python train.py --horizontal_flip=true --eps=1e-06 --batch_size=64
Rows from block 13, named by matrix and row number. Rows with one number belong to one channel. Each number is 128 + 24 x the weight over the matrix's rms, rounded and kept within 0 to 255. All counts start at 0. Numbers have three digits each.
# convs0: first 3x3 conv (model.blocks.13.convs.0.weight, 80x80x3x3), inputs 20-39, a 3x3 kernel for each
# convs1: second 3x3 conv (model.blocks.13.convs.1.weight, 80x80x3x3, transposed), outputs 20-39, a 3x3 kernel for each
convs0.41:134169157112110087067066061103145158107117137119108124115156161125142130126146144146147143126119125076085090122135148116134163110117137112111132124109128127100123131127134148155144158161141101109117120114109130119107106097103133165168145172168148146147101092107121145143057072103098127143167178180123110118124122145101101102121145137129146132120104093139157152130136125144149135109092080116115122146154172143129117142128124134138134112112109119120125108128114151136118140135112145142124114138147100121122114112100152174166106130150053068116
convs0.42:135143146159154147159150140150101162115122133133143153095101095110090055133115088108136154106105126165131148127152128102121123110137133139137142144145143134135138134129125152143148173166164128127130131126144138127137120126135104103147112106138140146174127126159151139149152160131162136098150143103114144114104128122114110098105170151121162131126146124087126113097116108117127097167143121159129099150120095136133112144144126128138126140120181120117138115112117207164157175165176166184203125131116143130109135115107115161087105151117095141119
convs0.43:129105101134118128126135140095114101071102134092121171128137151116106130128112125129114118130134151146147138143145144120119144135113125132128123116123128101109109160139115140147141141159158129117120137130131117129120110094107151136131146128145097121139130145149125142130102112124097121135152134134136128120121126107129131131119114108130135115124141132111131145132145199135144171091097094115117111108130122114117101119124122111120126157166159132142121147141113125117131152156145161169164108112122120098108153109102088087097112108126126135162
convs0.44:126134087120153075098166103153155170139100114164096073144127128086091147080067128133121135126132135110117135140106115142113118140121109146134132140130112122123110117094115130120117120113107141128089117127107127132141143169121151136120169158148093092100095101117115120124132143107159161137149125133137159109114135104106125126171166136142139146122125133105078083141133100167163125147150103149150133144132137150144106155140123146137133120116143136143155121117147146141111131140116119117110120137124134139126141137151139146096150158088154172101
convs0.45:134146166148148138150142128062114100092115118107081064099076083099073069121059090134149104164127093139107105140099099153115097143131124131144103156166117142168114165150150162142129140147133156117112156147124161148134170135089148148137135144154161147135165144124140138121150121134150153129172179165135106098134163147146185139119138124096150122136136102108123135149161123151161119171135107185121091184120079163121132142121138142125142128124107129116126115118099174172165159147137157158137156126137139129116125124126114145121134132134125109118
convs0.46:156138149168124152168141159094164133089143075112109084093087133130064081119082111107148126107124130120133115124134109117121105130124120137126120139114128130106092104092097128120132124121129130120130137141145132120123154077097132107138138128156121119130114121135111130132110121149119125126151133132104119120163161142159125102126153119137184119134172109109108119115107090134131099168064089162068080143086116134124112153134117151134116102123136104121171120127102122133150149149182124135166141119108137136127142141121165117107146118148142145138
convs0.47:164160117124113121120132152110101206171108118151088141121164147159147146110102140151141118116114144074099138101127121130137127127146121116112127124088110132103139128161143145138135151129132095119122129143126097095105091084108137161185114125110122109118113146126128160139034065087122117132163167148076104163147165166161113079116140121163163145149126137117114102143142115105147155094098095100119105130148101115119151118133130113127119151113088091116167100110134139136120102124157100110134136132148140123124139125088144131119080106122116154111
convs0.48:118117139101129148109143104166108151197114113200102075156117131155116124162127093108134162092128182100107176112122105099131133097111137140158127128139119134143133142131136151136138164149147087128137074117134071117117098107130095136124095157113105126150117133149103115127086120126101087112088089126107169124131158118137138125122118141142116128139118163139141093160126084167134093110122132101140151107147136115123143114125141106112124129142171129146170110116135143121109140131141139121149139136134132132123149134128105132100108173127120178123
convs0.49:131171154107133140098109124205124113148101105091144186170107058138150130100168175104128146134128112108106094122115129126115099126119106132144156123130127128140101098126151111144137101121116109118136125110135121122143104102110155138138110136152120118119108127155082099148108136154100128158144139151122130125117071068099070090107128168108134157113126139091090155087126172090135149126116111107117104103115116140145151144133141149116121121156179166127140183033063066129162098097136107070108123082084107111127066113169136127122118112113132107118
convs0.50:143142127148141118161172150137146136114133121109119110127145155134129133129102126097121134111109122138129119126147124116117091141131083127115094143136098130130088131136116126138117128136148123124128129134136146152141119115109104113109136137135135107122153120109145122106145120092129118107153140148137118093134128109147129099108125140102112139115094125130118131130107112137149149106106110099100134121126146155144143144133140152139128142113121153131141167121130165147115154161132163178156146138123150132124150131114107089123130087113144096099
convs0.51:127128124174139129171100104147173174109142147094111090110120117110096086099075095107145135136145123111114116124140123130147114130157136116116130116128135121125110136127132136126120141116098132136125146140135140133129142142104174160144139123142117135165088099168098107156120118131141143128170178142086112126136147163121149125138148124140166129130169130118118103135135078133145085151122122166143103162119087146133126147149125129125108141152126139140153126122117136113113179151146182174145119145144122162141119148129132135148123147183108141185
convs0.52:114106110133104118134144162169183149084106087094085107105158153145110082129077097117111131131138136122152122134131109138145139139148146139129112149133117130123107132147161104093102087072086127105138143160158110130118087112111150171181114134105154152135140141135111110114113140130094153160113145175085094137158209189157171121108126106137168134140112101168129102117122117085122137108110152098137129129134122115089100154156147137135125078054071164147152117125134094122107151167142073095086115109117125120126127112094154152123122105143151156173
convs0.53:108096114118110117153136142147193173094179157088110121150136095135099066147120105137118113144131123120122121127131127134134112134130104120125138121134146123134134162136095124097083129111088159153160155130116149142147139114160185157144130106133131141135102141145126136124145180175156152165163141144095123162164167145151147110112127103145141111137113080167180132137122094152145143121119126145127118162159147123117121153134124158130112118122133136152126121159110112077114139112153122125156114134127104125121112133120095135170084132164106128132
convs0.54:121149135141130119143124098169158150076151123073169140120114105112092096098086101126124134168126132146099139143124130145132126153130127138147151115126153105118146112117118121134152121158166134116119175122103170149128165118116181146104149146152123120141106112133117116135152162140158174161155183147122116136174130126156166127124119149115136148099157166099129122099135132118150150139119122148107080158126108134120113129127121149141131120095120166131147152117120115119140165127154214183194126144128108144129115138146106113118079125140086134144
convs0.55:099098098136137105147108111138148165094085123087060076111110142089081092111074075051133126119154140116125139127145121164155124143160144125126123104104117138120120090119130083130138131126098100119122115123149101125145120121120143138181099091093086078103116108134135159175074104104086113124124159169128144127143142131116122095078094075086138142108168171152110128125122128136165147099106128110125143130112110115122118105105120075084113114177126123149133133138123115153113125154111117119108119083090126109118131129114123102129127078156086114193
convs0.56:139148127125153126104137130124112130159132134202162139104125122144171138127159137111125117114128102106143129114117136122114102147130102138145127124130118146136110131162157160154138172151118105137133092128136076112125111116142107117122101115157118114113137134120123138133133115080083093093105123128120118120106123139114124139098127119106132139119152147099104104111100086127096095108104120098083146125093138138157147142160155119129140133141132082092097124113086120148121100134139094106110136125122131115122128117133140136136167161149184163143
convs0.57:161145138162108133163111136015209087014254085083223064114203084141152049153091083205170062179134070117115122165138126160157136139148151150152143161157132123135141133165143145158110122127110150107135169099129150102151140094095172118085143108118153112117135083110130076111136135115154139138111129153141096160124115141121165146072147145097131114126136102089125105095146114121165127199138185198132174169119177120111155106118146113104110132164085129159093090178120155117108167095072136109054131106132129152139132161135109073110091060124100085146
convs0.58:104117104119091105142115152123133126092148138065128147142169157133142152101091126100156167080087142136091137126134130126149149135153157139123106144129145116108131149142119115132126072097139115124142095103144126120138146129105138111094138106103126139157131130132114114116129088075152129112138139160127119113120141101158168091093105115083111102097114113107104091123116113122123113109104107115122105104107090136145161135156176123150149127154162157130147167119145137126109115119113097097098130164116122158124099147129139109125120102154104135199
convs0.59:103138157114146157137128144161128123079119120097160120121111127104104122151145135094109115153152140128111130148134130133129126127126118113123107106133139133158149133096109127098091148150130114121121125131130138148134132118093124116102121128128133132128103107132104101135172174152145150148137148172125148132159157141127188177124113125132122147121137142120112130123143139157164131140104122147092073137095094127110108121122133117124134092119102141142142076069094115113120173148129187195163128125126114122126103126115140124102120145144102148175
convs0.60:105126122134138120100123132097121134094136151123135121105122146088105134146150155142134138148125137138126136134144140129140138128119122116112114139133126119140132108144139120128115136128120167177161124146123091130149116147128098148116084120141103110129101113129098112130115142126108155131069091108136138122159161128104126122111111148103111125125116113140128131114096106108108138059134128079131110095124118130133114119137111107119096170150123142142120108140129162149131164158115152152121113146127112132119131135111137116104147124114131132126
convs0.61:103095119093106113108124117162128125191104121168080102151172149132154153130151133062126109058147117096158130130137097127143118117138129124118115122111114136115126131139128130147153128149148115111111110105116135118140109150148128138125180138101141139110142149123122120116141158160162159141135126131152165141136139141135135156136178121143167139125144157133109125158141127127158157149144160143160166144137127107117122103118134105116138093146123123168119154169153149133118121131126117114128142094121142134138131136141163127112167141121171122122
convs0.62:080100127111183196107161172129115083147147125146133134106105120122134147108133147101103110117140145129163156143140125136138140127159156110157135127154118121127113098099102100110142130131146150153144098139150120132128135166133079121112138152102135144112164170114127115100140178171134119146138087114100114126110115127127115133113098112102085100144121095184165126141154137100078094120135159143154177140186170112095103111107096135132112104118115096127134096172154078104137079099122118123093174159129177156118159152111136141108162143088163150116
convs0.63:147134152134142148131107091180143131139128142100141169111157159121147151112131137116134133113150145107115112126110114125119113118120113163139151147116148151120139111081131097112152109128143139135139147132108154140099093066116173132113187175140115141153125124135144118138138161135088127138145180177111127157121097126160139158138146132119135125087135144115113112084114165080106145142114155144109115133115092130128126134134125146142128145107156134106137131110148092097134145137154157141138137120138123126156098126159139138094162141114129107146
convs0.64:174153124159120139128129148109096146128102142133115156133140075128121120136158207158129101144100095099123118117103136111107133108118137123108125131131134110123127113155138123130127122105122130139132132148153105138145140155116117115118104096075155114134145111122158140121142136114156150095137135121127126135098119139104148149163135158145133128133117121136149142137139134139116115113172096121145109119118117108129126100131128123152139178113099123096084130150123144135137121113123115097107131139130145141130163145118136113107128101117144120111
convs0.65:098143137118166136125124120135125147114095117138097105107130147105140151134150116142154148156171141155156146123124096138128108138130134154126119151134126144121150110110139116125140115142147107117098133138122128141122150121118161134131146139147186183134150154155119102121168180153146157154118135141141109079113098102095110129131137151112119125111137124137133124132158162138142120138132129125128143145138140112104099126116117145132128137127140108112169130133143107115112148147123129133123141140139147138136118112125149130120158116093157128101
convs0.66:100119108132137149137154145121120130088101111101116152143155143119080133109110160124109133163150153148106110127125120130146146109136143119112098109104127083083121116123119086109120096122143136151153168169151121130117153148147148155146101085106147152139130141132127127117173180180153183179133174169115125147155158103112124083110128138112135134093131125137101071140146120112159149113132134132132088131141108113117121123115123135134126096073108128127140162148143102094114155158141130170161127127122122134130141127111143123102109121111123139126
convs0.67:120142122097112116132143143166182150122141126065110171159143107124110147066088180157136150129106144154141151124141158109143179105131175141151165149150149112145150141137120118127134066116161108126128108122131110108096158155127099075115079043077143136155154144143167143109117121103135110083088087067144165159158146122144100061112131165112131168101129125139131064143159100113149100129149092124112084074102112136150151130138110129125087145077116144140142181180105150128100147159141117140122101111107099079092084044070137176163079138169089131141
convs0.68:136117108132117123129107129079140079089114077109101076143141098159133096140145141134093081153103095132131100110117113117126133127123133114153151105138131108122117137140108126111108150136124130126114130134121122134128124094106141114127143096120145132121130120115112119128111075077119094095143133130141131146121141138105123103136132108147130105137103114117103105126139108095142130150136065143124086141138131131118120121121109118117100147122098146152126121134115128106101145140118138151124130123110143124097141126098126102137126105154131111118
convs0.69:140129113134144108152198153088113126109099090166134112135128112150143083166183120110090087129126092139180157100124174102104155104106148104130129108142124138140101131146152110111121164140112142171145111162163072129131067100097092151128084152066122077079173136098152144124106069061098082082104096113112137122136175159125153139142114109151119127128126164115103086112109085134119139148162135116144154121162159125125113126127128118136153143144086106111105100129119110137115090124131082116127149162113151162123140145128132083125160100105178132115
convs0.70:128106106100135151060092126158159123148157119141154130171137134146111080140078036161122100125135126084109110146145129144141122131136132138133093164167115148129099165141140134114124102133145098114119126129128130113119128101137165155154159151159153148138107115126110114106091079127145114133184152166084078127132123174157157177127107107142097079174087080146146127149182181119135149108091102113116111132125118164136122151114119128105134164156126166137129146105092103119149087093131098103124114121124096123133117120127082107132088098096057080108
convs0.71:141129115153100088154109117115171104081180132123151109133129120131131124135131147150123088169092063142084116127127141140150131136149140153148127144120125146108125117150133147150103149125116163126127177115108177125104127116100152154111128150101131125142138139152131133129135132093137151104144157122153131142128153138122199136114127134112121121109136117143146122155143089210167116133102080141116064155141074102096111107115123119121111127105086119102098129129111156107104179124100151123086156163170152144143142135111146109100126117122092115123
convs0.72:117112113111131126112089094154097101170082080179171132105099126117145182122148138090110120080140140060126117148150134134148142133152163152124120130107109139133144119117146143153160144152145130125130103094119123116137109117140136120113141139133123123095116116096101101106163180162110148136100120114143154114091104112112120153150142137142139146104123160101117113138145135137134114157146175133146173123114127142156150135134141112110133120151161139166170104107142111134125087106119085075089140142141129134160134128162138125098159185115136163114
convs0.73:121101101145140149138147162114112145122102127116085113138138122128125142146149160108114101099121138117137148111132112108130115136138129147121117137123123131112126124138127126124121159160158137136135130135129119119125127132122123124118139122098112105113115112116095098104112117107133133125134125096147125103159142123129114114120138134130126115125108109132127165147147159147150173112115127117120127109130127120122127133139137127132137120120111110115115120131139122112111130137123133136130122113120130121122139134114102115140109103129109101105
convs0.74:082121120134145126142142113194114092109071120048040164141118113092104134099130119101126144152164141158134121156142097162164140134156155139131129143122143136131150117111116093140126090147144126138116169158127145168133125142116134152114116160126166164133138107122111076109230195155159144133113178159149142124132106076117146127149111139106101141086132157088089108107140170120124134127142130093129100098133093133127115128108108138121110133101140168126111197128119114096123198155146189150152122121129089133136081107115142152129132145106141127115
convs0.75:150129108165164119135144150100109151134102135154121137102117127114095118134121129108078108126101105099126140088121132093113126123128132135098108143127106148131125128137132124125112136148126152148130138129121127097095151170160125148150128109113132104088136132116112118126176161132163171171161143122166147134152139133113087115118131124123133125120113103122105112142147163139168208111110119102093119105111096132129124125131131133121122105107113080075093118100096118135129120151149110123145130139127116133130119118115094115159122098115132122104
convs0.76:139116088144142120132172142127125142129117113147131113119121106117131102108124106115095097117125113120128130104112137124131133142136129136111127141119125143135133114129117139120104150132106136115108115124111122139124152160147131164113112154108117111095128128120133130125138165149144149146133113119155147123136134114120114100161123112150141115126112115115136115141150141143143149109144121136142104117121089138129109150148123157155140117106127128120142099087122152140127148144137123126129099148127108137126117122124090123119112152121135165110
convs0.77:139107142139096157133109166146159139103144132098128151138133104149147105112119120090136128093118126105116120118135129121120117145142109124119143139127160135124146140125104140131096130125123136120137132106137139117130163102122161132147115094145105128135109141145110100108124119146149122108181158096101143145187181118171135040100132115122148111126140105119126120125126112139141136154090114138108097116091101139149120148151129139143132140139162147144170146093111146116135158121145140128129124122133146127128148118116153123105141143140136158146
convs0.78:096069103121089109113112105141210130095216126102184125189147098173111084152124100123117153098099152089113120126161147115138126108113100132157204138141184144147149177149098116086097106097142096094152123127118142139123155080127157145145125107162115114143114103134106107132079070104121109120147130148069093157131123121161128110097112101124131066140134090154160159113128157118141136147072099155106136136138174130120133153151149128119127150137128144155147078139129093092118109092114106109125123131118112122110148160138093129175063114182108112167
convs1.41:109105122106113122153182166134118131149139130151137125142136118145141145158142148142142159097096122121140152116120128146150141122146151128150161145151156120149164093091101116128136137146148152160154128125120100099101137151135116119105115115111158142114124119124140141154169160119095114110087096097137139124139148146140142128101119134109114130119120128102098117134120115134140142141119120128121133155142141116122125123125134117115128135134123111110107109115109108107128087089100137146139130123116117117118127127123115078110139074091137103095
convs1.42:132140138134126146132136155151151196144149161118120124141140125119131129127125100150090126126100125120116128122125138139120126128131139131122160113116168112110149106110098123147122137160145161155152140139158135133145127131097137142119139137124131129113169141130168140127161163131114125107113128129147181188123137152114144134180176137145163137113138127124130136152161158153155162146201125140189137105144127145146111126122113102114099154108126133111136125122141121067164106088157105085136151165156150174164126151144136155137142123114137097082
convs1.43:141138139137143125128132115143159166164135135123106118102092128136136153131109120114104098140131111148123103149126123139124134147125130114157125103136127102108101161140137109109109112103099103129146125119119135140113148149141130145143126120120137138140123124113133135134122149166091109127109129142109117129117103134092097119145146136143155147117132123132121131119131156116111116152122153174170161145162149122129111106130128082104106122120098098118096127153141136152112115169146148169153142153159132147157139134143118142129125150115127149106
convs1.44:128171131120164130115146133141103179160107153151114145184126072172142079152151114134168149123159147115140150124105164134124155141136126112138155102135154111115152130101120128082076125098081132112122155129114151141134109122112128142118110155123136105109130116130126131141109073105130152149141152139124104150116134147095104144152122147149126143124124149138134135136132119141126113142155108141161098126189105111144119109158136106150152146144129132138152120131150107116148107135129085102135125130113115151105108144119138166150137162159128146170
convs1.45:133114123091080131159136130139207153181220125143193122175133147161129181158146160111127147074109162118133178133124102121133098125151087126145119135144111124131116110102134135133125138150129158129114139133121164149153139105096130100105114090108125134140126123130133124117148125092082114134102112153135115109085110125140134128105157132117163120126149127113099100141133134162161129162127149166125135146122136124117103119122102140132125136135127112120135092112109088107098081099099127120106143138131118128148119114153148099135161094126143097115
convs1.46:158125165124098151143145122107136105121125085129117101149116177123067175133114127082104132096113153097158117109130135128121139125097120144127140153132155144125145162135146165148142150150126153159174143140180114095172146132093153147143118104141116146153112151132136137128171156149120122146094095147188135150134120156115093135102165142144142121147139120148118105172141089147141121155097147149116139139124150130126115111118113113129130104081093106116151112118136137130122112114106098131116141160144117143156121114151148141101129139091108124139
convs1.47:149169137111097115119109127053104209079086119160129098172184161094103100128137135157099126132112102124118140104090128177164141160143131183128130132148149154180173127087110097084087125155144166172132156164159114124122145159106159169143117129124129162172104140098120098111192178132160176161096113099213136071141123118102149180097101133082116158110110111114125144138116128179158134117116106104134123113139142108144133129139137131131135138115098156126128112122116197138120143099094079080125165133117126128125117130145068170139122133129146112101
convs1.48:119129131132121110110109139180128139133112143097093129165124077163148096120140127162136120156123102124100103146104151153115138151116144140152150109124149085107142119134129104132117093142152151125116156133122155140140124141112147143101141161125151116119139111126149093109118113104158137112169141101145137096122089102120088139152122137136115151118119151121128126131150138092115120070135121088152091112150086160160116149141128126125133158120085137111109138121139125095161131094162133107170108103127113109115112113108143163109135157116130115101
convs1.49:123154147135131105146168136207127146114073145036032209093140125106117055132114050124132155145153103159162101139131128128125119130138122142111143143102125155147143118131089087147130099122130123166150135159148167144126131110122119125122161134108120130143142131131133137117114140115145130112199151112139146152127097131178138144162154117132144140139142137130113123120115143141149159091157131141174146187132118176183140133145142128150145119107179113097161132103138120133153151124152192158143104134129140133130178160124143151126135153140082160132
convs1.50:132109103136127114114114104157136128112104113127113128121116089113090093119105116115106101120118092129116093133105104138119124152115136099098089123123102111118106105116142109135166109131155118109125138118118134135123129123114122115122118123133144149132135141128140151122131117115121135131116140154103106139159128121151132125124132129118130130116119127105087096126125132114120133125126184146138193142141175123119135125117110109132100120114150119105132142113124108101101141107082140133087116121138128130157124128146120099097123114112107115120
convs1.51:138136178143128176158171151146204153138200113119159110150154178138146184139150130099132174103153182118143135108124107102146115100149136145123138154137147139149167125134106136139134098123124106121121120135155130127150116119125139150165129119119165138129189139128186156140116142169085108131132116128120117166088089161133135148139142103124131096116133085139116129135116108133155162134142150153144151136119137125127127121117124140110139129113158124117160110113140115074146115055125139068088154151131120125134112093129198129143192117144158097114
convs1.52:095117116120126160161169123096128163088030033131181121159148176073043132159135088059103098128124144142181139098112139155150137139155119113118129150142114152163122105091105132110127151159128140132146101127140096090118157141108141160163082085100112127129122130156140164174153157146074130149086096135179101083072124126134155172117139124107139131124094109129143155123113121160150151142111119148121147110098136108120088130134118125130131088038039117131123075100117162166102116151122058103137166167143109131140102092112132103092117114117132133139
convs1.53:099114084144146088150147088149164117113140065119166168136134156139108140168145169090124095118133111115132115121121123141150144115130132146102115119119081108147107131142113149122096128116124103113134096102104123120106125145142111136148123106112134111103121114118118117117103157163071098113136088085153078102073090103100139153099109131116101127142124146108114113125107066137115097117104108120100123149094126145131091131126092138157122125080116118094119133108129112125151103115133124117110124158151112117137135097116163120103163136110140138142
convs1.54:094108101146107115129150146208169120151122093054094170159124140178109109147127127098122132110105135129128135134102120119135118117137132121128121110134136105142150140153143144164142128162155078105116124136116173119088089135111102143124129120088105131142121135124125137111103142137071087094147074061101096141085086127159138138105120151113130157118122133135121107167131100152147127135167130153169114130159113108127134132135125125136141108106152087114167123118140048117168093093144166114133120152124123125131144112130154123119142137106107148126
convs1.55:102103160126118148159137130165167163144133130106118122169149144137145125109121106051133153140188155180174111115115146152143136153135125128157141129161121145154127149161135173154137133124112112134142109128150117107129164122116155161157122123113117127128141123124143142145170183174110145131097096099154141139108119144135104140129155091142176120121144128140135144124114123141136131152109135169099136146101127117142124161153144124125124097096111093111123086145135120128099150131101135118094143141120125144126115122116146105136134112156129125131
convs1.56:158147132151144135148173151086153154085130168092094148135162158104151168114118133126112172123088142118085113117140108116126136119147146137115141136121110130147156101085072102127108134114099122143148162161115130176127131124111157144119138162130119134151148150155139121120155120104164135108219184142132105109153130130124115115147125126135119108135123134144123118184196190140140149104148127112145149130153123122110147115111140137131139105108176126094139106103125115108137149104101149128143130122128123125133127133135144124131127116115121148117
convs1.57:174150099189147066169133103101197084063215116019157106171112131216133082207165076163159093154133083144125091106130150098116148092098161165117123137117123124118129107115114088091115085090120097114147158119122201133112102113155132099143163103125099146176113165183133169160086097154088076116143108109113130178122073111142043078138114126134125130114132135108090083120134108106155125112090132100057115100045120128155167129156165122132149140211130127155143136109117074108145122071107193092074094132151117119145141120142160195146148197156143176157
convs1.58:107098099088123119096144109149116119172119121170124136114112141135147119188203122139105104105141121115172120138115155169116113131099113129127129139142126132155169118120130141139142152146134105113140123117118111097092137144142134135142138117100127106101146145135120121136127132144106100097134096089150133152107118148137113114103136142126128130122110128122101105131112095170144118140168162129151128126119088131157157130132141125116130146117115120113113073099090134154141099161147041110109146139134129125119129116127168168108149126131123094125
convs1.59:097092115135133135143167146146150088107135109117136143169112139146128153129139146101107131118133157128129132136129104095113109122145129120172148102143148140160145110118128136151145153140123119117122113116131138117111119105109115132153129117135156175172130130133100117130095110132089079114121089104103123160111109124175143092127138131144142128131123115121117119146130129118133137144141142150163151137140134128130139115137139118128127113148128113154157118133119123143126142122101162139100141144142120133154125101134129107123116099107111113133
convs1.60:151113124143107125150108151128123100219147106183158088139134159138117142134085117138095125105081118115075111122129100142134134165152130122120128124131111144176150129131137140124121150127127101117152076089110088092095133161151120135139134117118114114119113124115138156126096117174149150140084083104105137159072108124069151173112127165122120161120139158108104113152141126127109111132142176130136164137132135136112125125111128137116123140154133105148128123164163145156162108136131097108109135145140133131138126104132117137112146144104158123072
convs1.61:131170141148172140145166140117125134060077138075071117140142088132157080124146099137191133174197126127163123121119140112100135125124154145135141128114170122100135160148138119121119147135144114105096162154098144160127098094100122134111111144132146136129131136117118123121089079107168145123180161113126163137169128123120058081150121084132138117101109122107125134096118143118116131114108147116107131116119145113142146114140137117151136123153095142154094150153122132148117146140126122145138108100112114110111099118110123153151117159160116126117
convs1.62:118102134091067114152098098109131073175156076184121072100117154110142160128111132131103133088081133142136146105120132145135131143103106131091077171145092157131105090119155103146162138143151113119152111120135097092122134141174134111125104098102141151134115121127129120120175155188087089132050098143181174123192188119108094050071109106132128119161142143061090123062101144126142159109109161112118145110138122099128109110131132133130124166154105152152143137139130182168159108110124099127137088114129081097094094108099137106085158113092151135098
convs1.63:122126115126126104120134125216170159156099140111083167089129147123132095113104079115169134130150105107111092144113126134101141146132164127103089129109122113087125143136129138126127137107121102122119136143121160151122106104119118106096135114105130133133138138124122115100081097111148109122164142127086119143176174155131135136130152152131137163109102149155118103146126141145148118145135112146152078111137085157117130132133119105145124094112131106139145119147149093131154092118137118138149121126121131128118151155133159129114138150112112143111
convs1.64:115107114108122151092121161098120163114122136141137145131172134094134132085123149135137127144141164123129167163143134152112124108125151122135147121121142144139154147106131106107121109133126122147128128150152110145139128120096130133116111148146106095111138146112146148113120128114076121120099125131088101156072123152094137149112109104129127108157131109120114134148126125122117136145106108100124123095135107106099109100115116117140129119126174135139178142141162148141135137114155095078141144129113124136122105134141095106118116132130122149134
convs1.65:110113121108151130125150150174128111169114109162126103148106082155139107147146116112100104096136131106147166136150144116129154110098136124136156141153150141152138127138136147141123131133128121143140113132136107128108109114098119117121095099096139122095120154145113132141113112120101079085100109128101143161143124103161141076106114133135129140132123136130117107104116142114120139129141104132145113105130128154165115138166134129159134142115097135124128113127120101123129109145144094123120122134125108118107101123117141125093138132116130134138
convs1.66:111100106126103109158153129148071092155108067162208159124069080141053065167151127110090068128127127137167173147110135138153129142153104132141132158177145140153147139119113167158147143168162091107139098113130089066073097119121120139164106080105113108109101089088110111120135146156072096126064056073169142116093136135145151132085103141124128151137135114136124127127113086146140126120124114148149140135134129115104118126124126117132127128119078117145136087094120137165148115149145082063078148153156119129147111104132114113093125116128132127161
convs1.67:117129133105104124133140156134063113173100070172148098138132129122135131111171209145135136100120164093163234130108132155140103137112107151132107108126160107135177134108104138161134111165150135126117110120126101117118128160144106121116105108135118126149081129151088110142112122132086103119079085058165164130108178117089153066103099159114105151170144086133118133118097100139114108125138095107131113098169114116133139102121137110117131130135140133145139113103114155151119108154150022078134124133131114127122097099108100119115098068124136094150
convs1.68:152125148106081128091100114095153133108168135116130129113100179117095225129100169154121137155124142147142121140165140116129152106113126158110110119107118118115105144102122133116128159143144126125145128133148126137151119107122120125145112116147081112130094123130119120124136149158104119144093108131138120128140134159107090124123159106124159129127132113106121151119105115138131104131097168137123157155127132130127125131145129100140114138143109128143136130159151151168126124111095132119086151152167134138167126112152104109124096127131076127154
convs1.69:136132134138124140149124134104169187076116164072096156117158191095117150119109131104073158160097155171095140113137124131149147111141146127119121129139127118119127120083085153114099146114105137141136160137136102117109144141106154162137137173137114123124133144138121136136186162134146120096147139155129121115125128121088069091124113100155124133150123155146116111170170183121111137078118115088133135125161135126100128140095112130133137099072124120109136134119110133083096174100117178120145132136121122129139109122131130113109109159128098190128
convs1.70:106100111119115105140153145150152112148156153146140160159160150153158150156154134133126119125144086112122091132112132100116143121117142117130139099105116132114113117137136130140124124125110121142135137149138150152115157166137121119101134118088112124123124129107125130128128125098086086106180195216117110093036029071101110150076108165091132124115149125118105081133141143144142157117142114121115099127106112129139135123121131135115132146135144149124125119110120141152134114119123125129124119137129128132129169168164145112102169129122157156171
convs1.71:136130115137145072146140099127123110139133127121129144147114098195121132170115138135168087144164071150128090125113134119115140133125137099128167131150153127161168138124112113110130105091152112115111133119104127138106128141109130134119129131100136126140130145157112125134098101108099092099148119087094084077128077123164123103099125121121126147119135151131103126126121114132130120148155150164145147166112124121133152103135156098141129164161124140137137144135135099131167130141131149151100119123136112104125120103106135137122121142114132140129
convs1.72:129136117138148135125127123159131090096125143115095127133106090152143111114115110131140124191177106138133096134113119111129121131138129140140117129141166106098116105109106138140130114106116135098117145138114165163124091083093127109090146158117121114113125111093116112101080070115158129116152126104103149154160166140143113097138121131116122137079128155152172121135154154108118132109121152119092136123080107098105153112123160125124130140133103156143125156134127158124106171112126194171153099091104130115104133139105125145121144167156131136136
convs1.73:124119125142126115120093107148116135141114130159141125169158135129117109135139143154128121153135114133120113131112126163137131158153135145143136111123112134150139167170168124121129127154162113107124134133129119128133130131123140125111116124130136114121151141147127124124124118119132140135146131106124123128163137103138145133100099114085099117099123127145141148121118130141131132076085099072050083096074090145144132124145136107145130140122124129123125121125122125126113145168126099128107128116122131121117118116114086113099110105111154119120
convs1.74:081082097152134130149138142253114083168127120076146175123064048166127098161175149104108127132134126160108160161148115126137128142125098125162139132153149138146157164158141140139121126145157063093103081100117138112087079089101101110124116120098160100114153120107153134120080122133083093117120090093055145165094157155153155099136115119156151132158147115162130107125122110116130133130145135131140105122148090155116124160148138140136113089145147086147166124124118066146159085113140138101130108126129108120131124115130184121073144118095101142111
convs1.75:157123111145133133119114141119101154122090126152135111127128133115104092150152133142128096132119111102097127110100107136138133147137146128132124138152101159148129150135124104107097141152139143127131144158136114136138131127139143129136133148151116119110146151135139135119169150167171161158130123116134138167185161119129141134080105138109123135113138119143141167132125139121132142096101116116085115103085098113134139116142138111149134124124117117129133107118131125139122139176138103120124135115123140124107116129115088115115095120126123113125
convs1.76:133150162147144143161138120142124157139108145115116148137141104138139103138120119109142148143156136174145118118091132105097138123121151112130179125127169127126139131129119136134123123132136143157147135142152140125148122137117127150128120162166130114118140142137144147145141137139154166177142135129126148143164149127094089125129123126132141149114130140149154168134135145111110113129150091135166087137166109136118127111124131110128134111135130114137137125135130104149146110128157126122147127130118133137114123121118125118139149160153146165147
convs1.77:113131180125102149138109123112146130105156122113134134146144167120092139141099101130111133123096144143095120127117116121123128139112122131104127150120119135129140069122130140156125139141127133151151126120165146113183130131101120146156126112132140131112118135142112130139103147181098114129134119134161158161089071146097084130126157137128119133123136136098116160142135128132142134116113156120172149122152143117120140095112137116116107124109107120101113117104120157120127138092153194136133154161149130153157141120151103137119130158092133141113
convs1.78:089107093078108124099122109122154084129108060146140111129133168131101116166118112102084130099073132092086127107159146109152145125130099127087118121098099112118125093122110124113093103101091118137144106134111130115150147146137105125127120107120113112093108118128093124126128128137110115126109115135185113106082110121077178193092133146103102125153131137100103116120113108160152115116124113109098084106092082131124096150123124114123129136119131115144160095130149130138160102137178079112133113146136109134112126122115167100100143109088133102084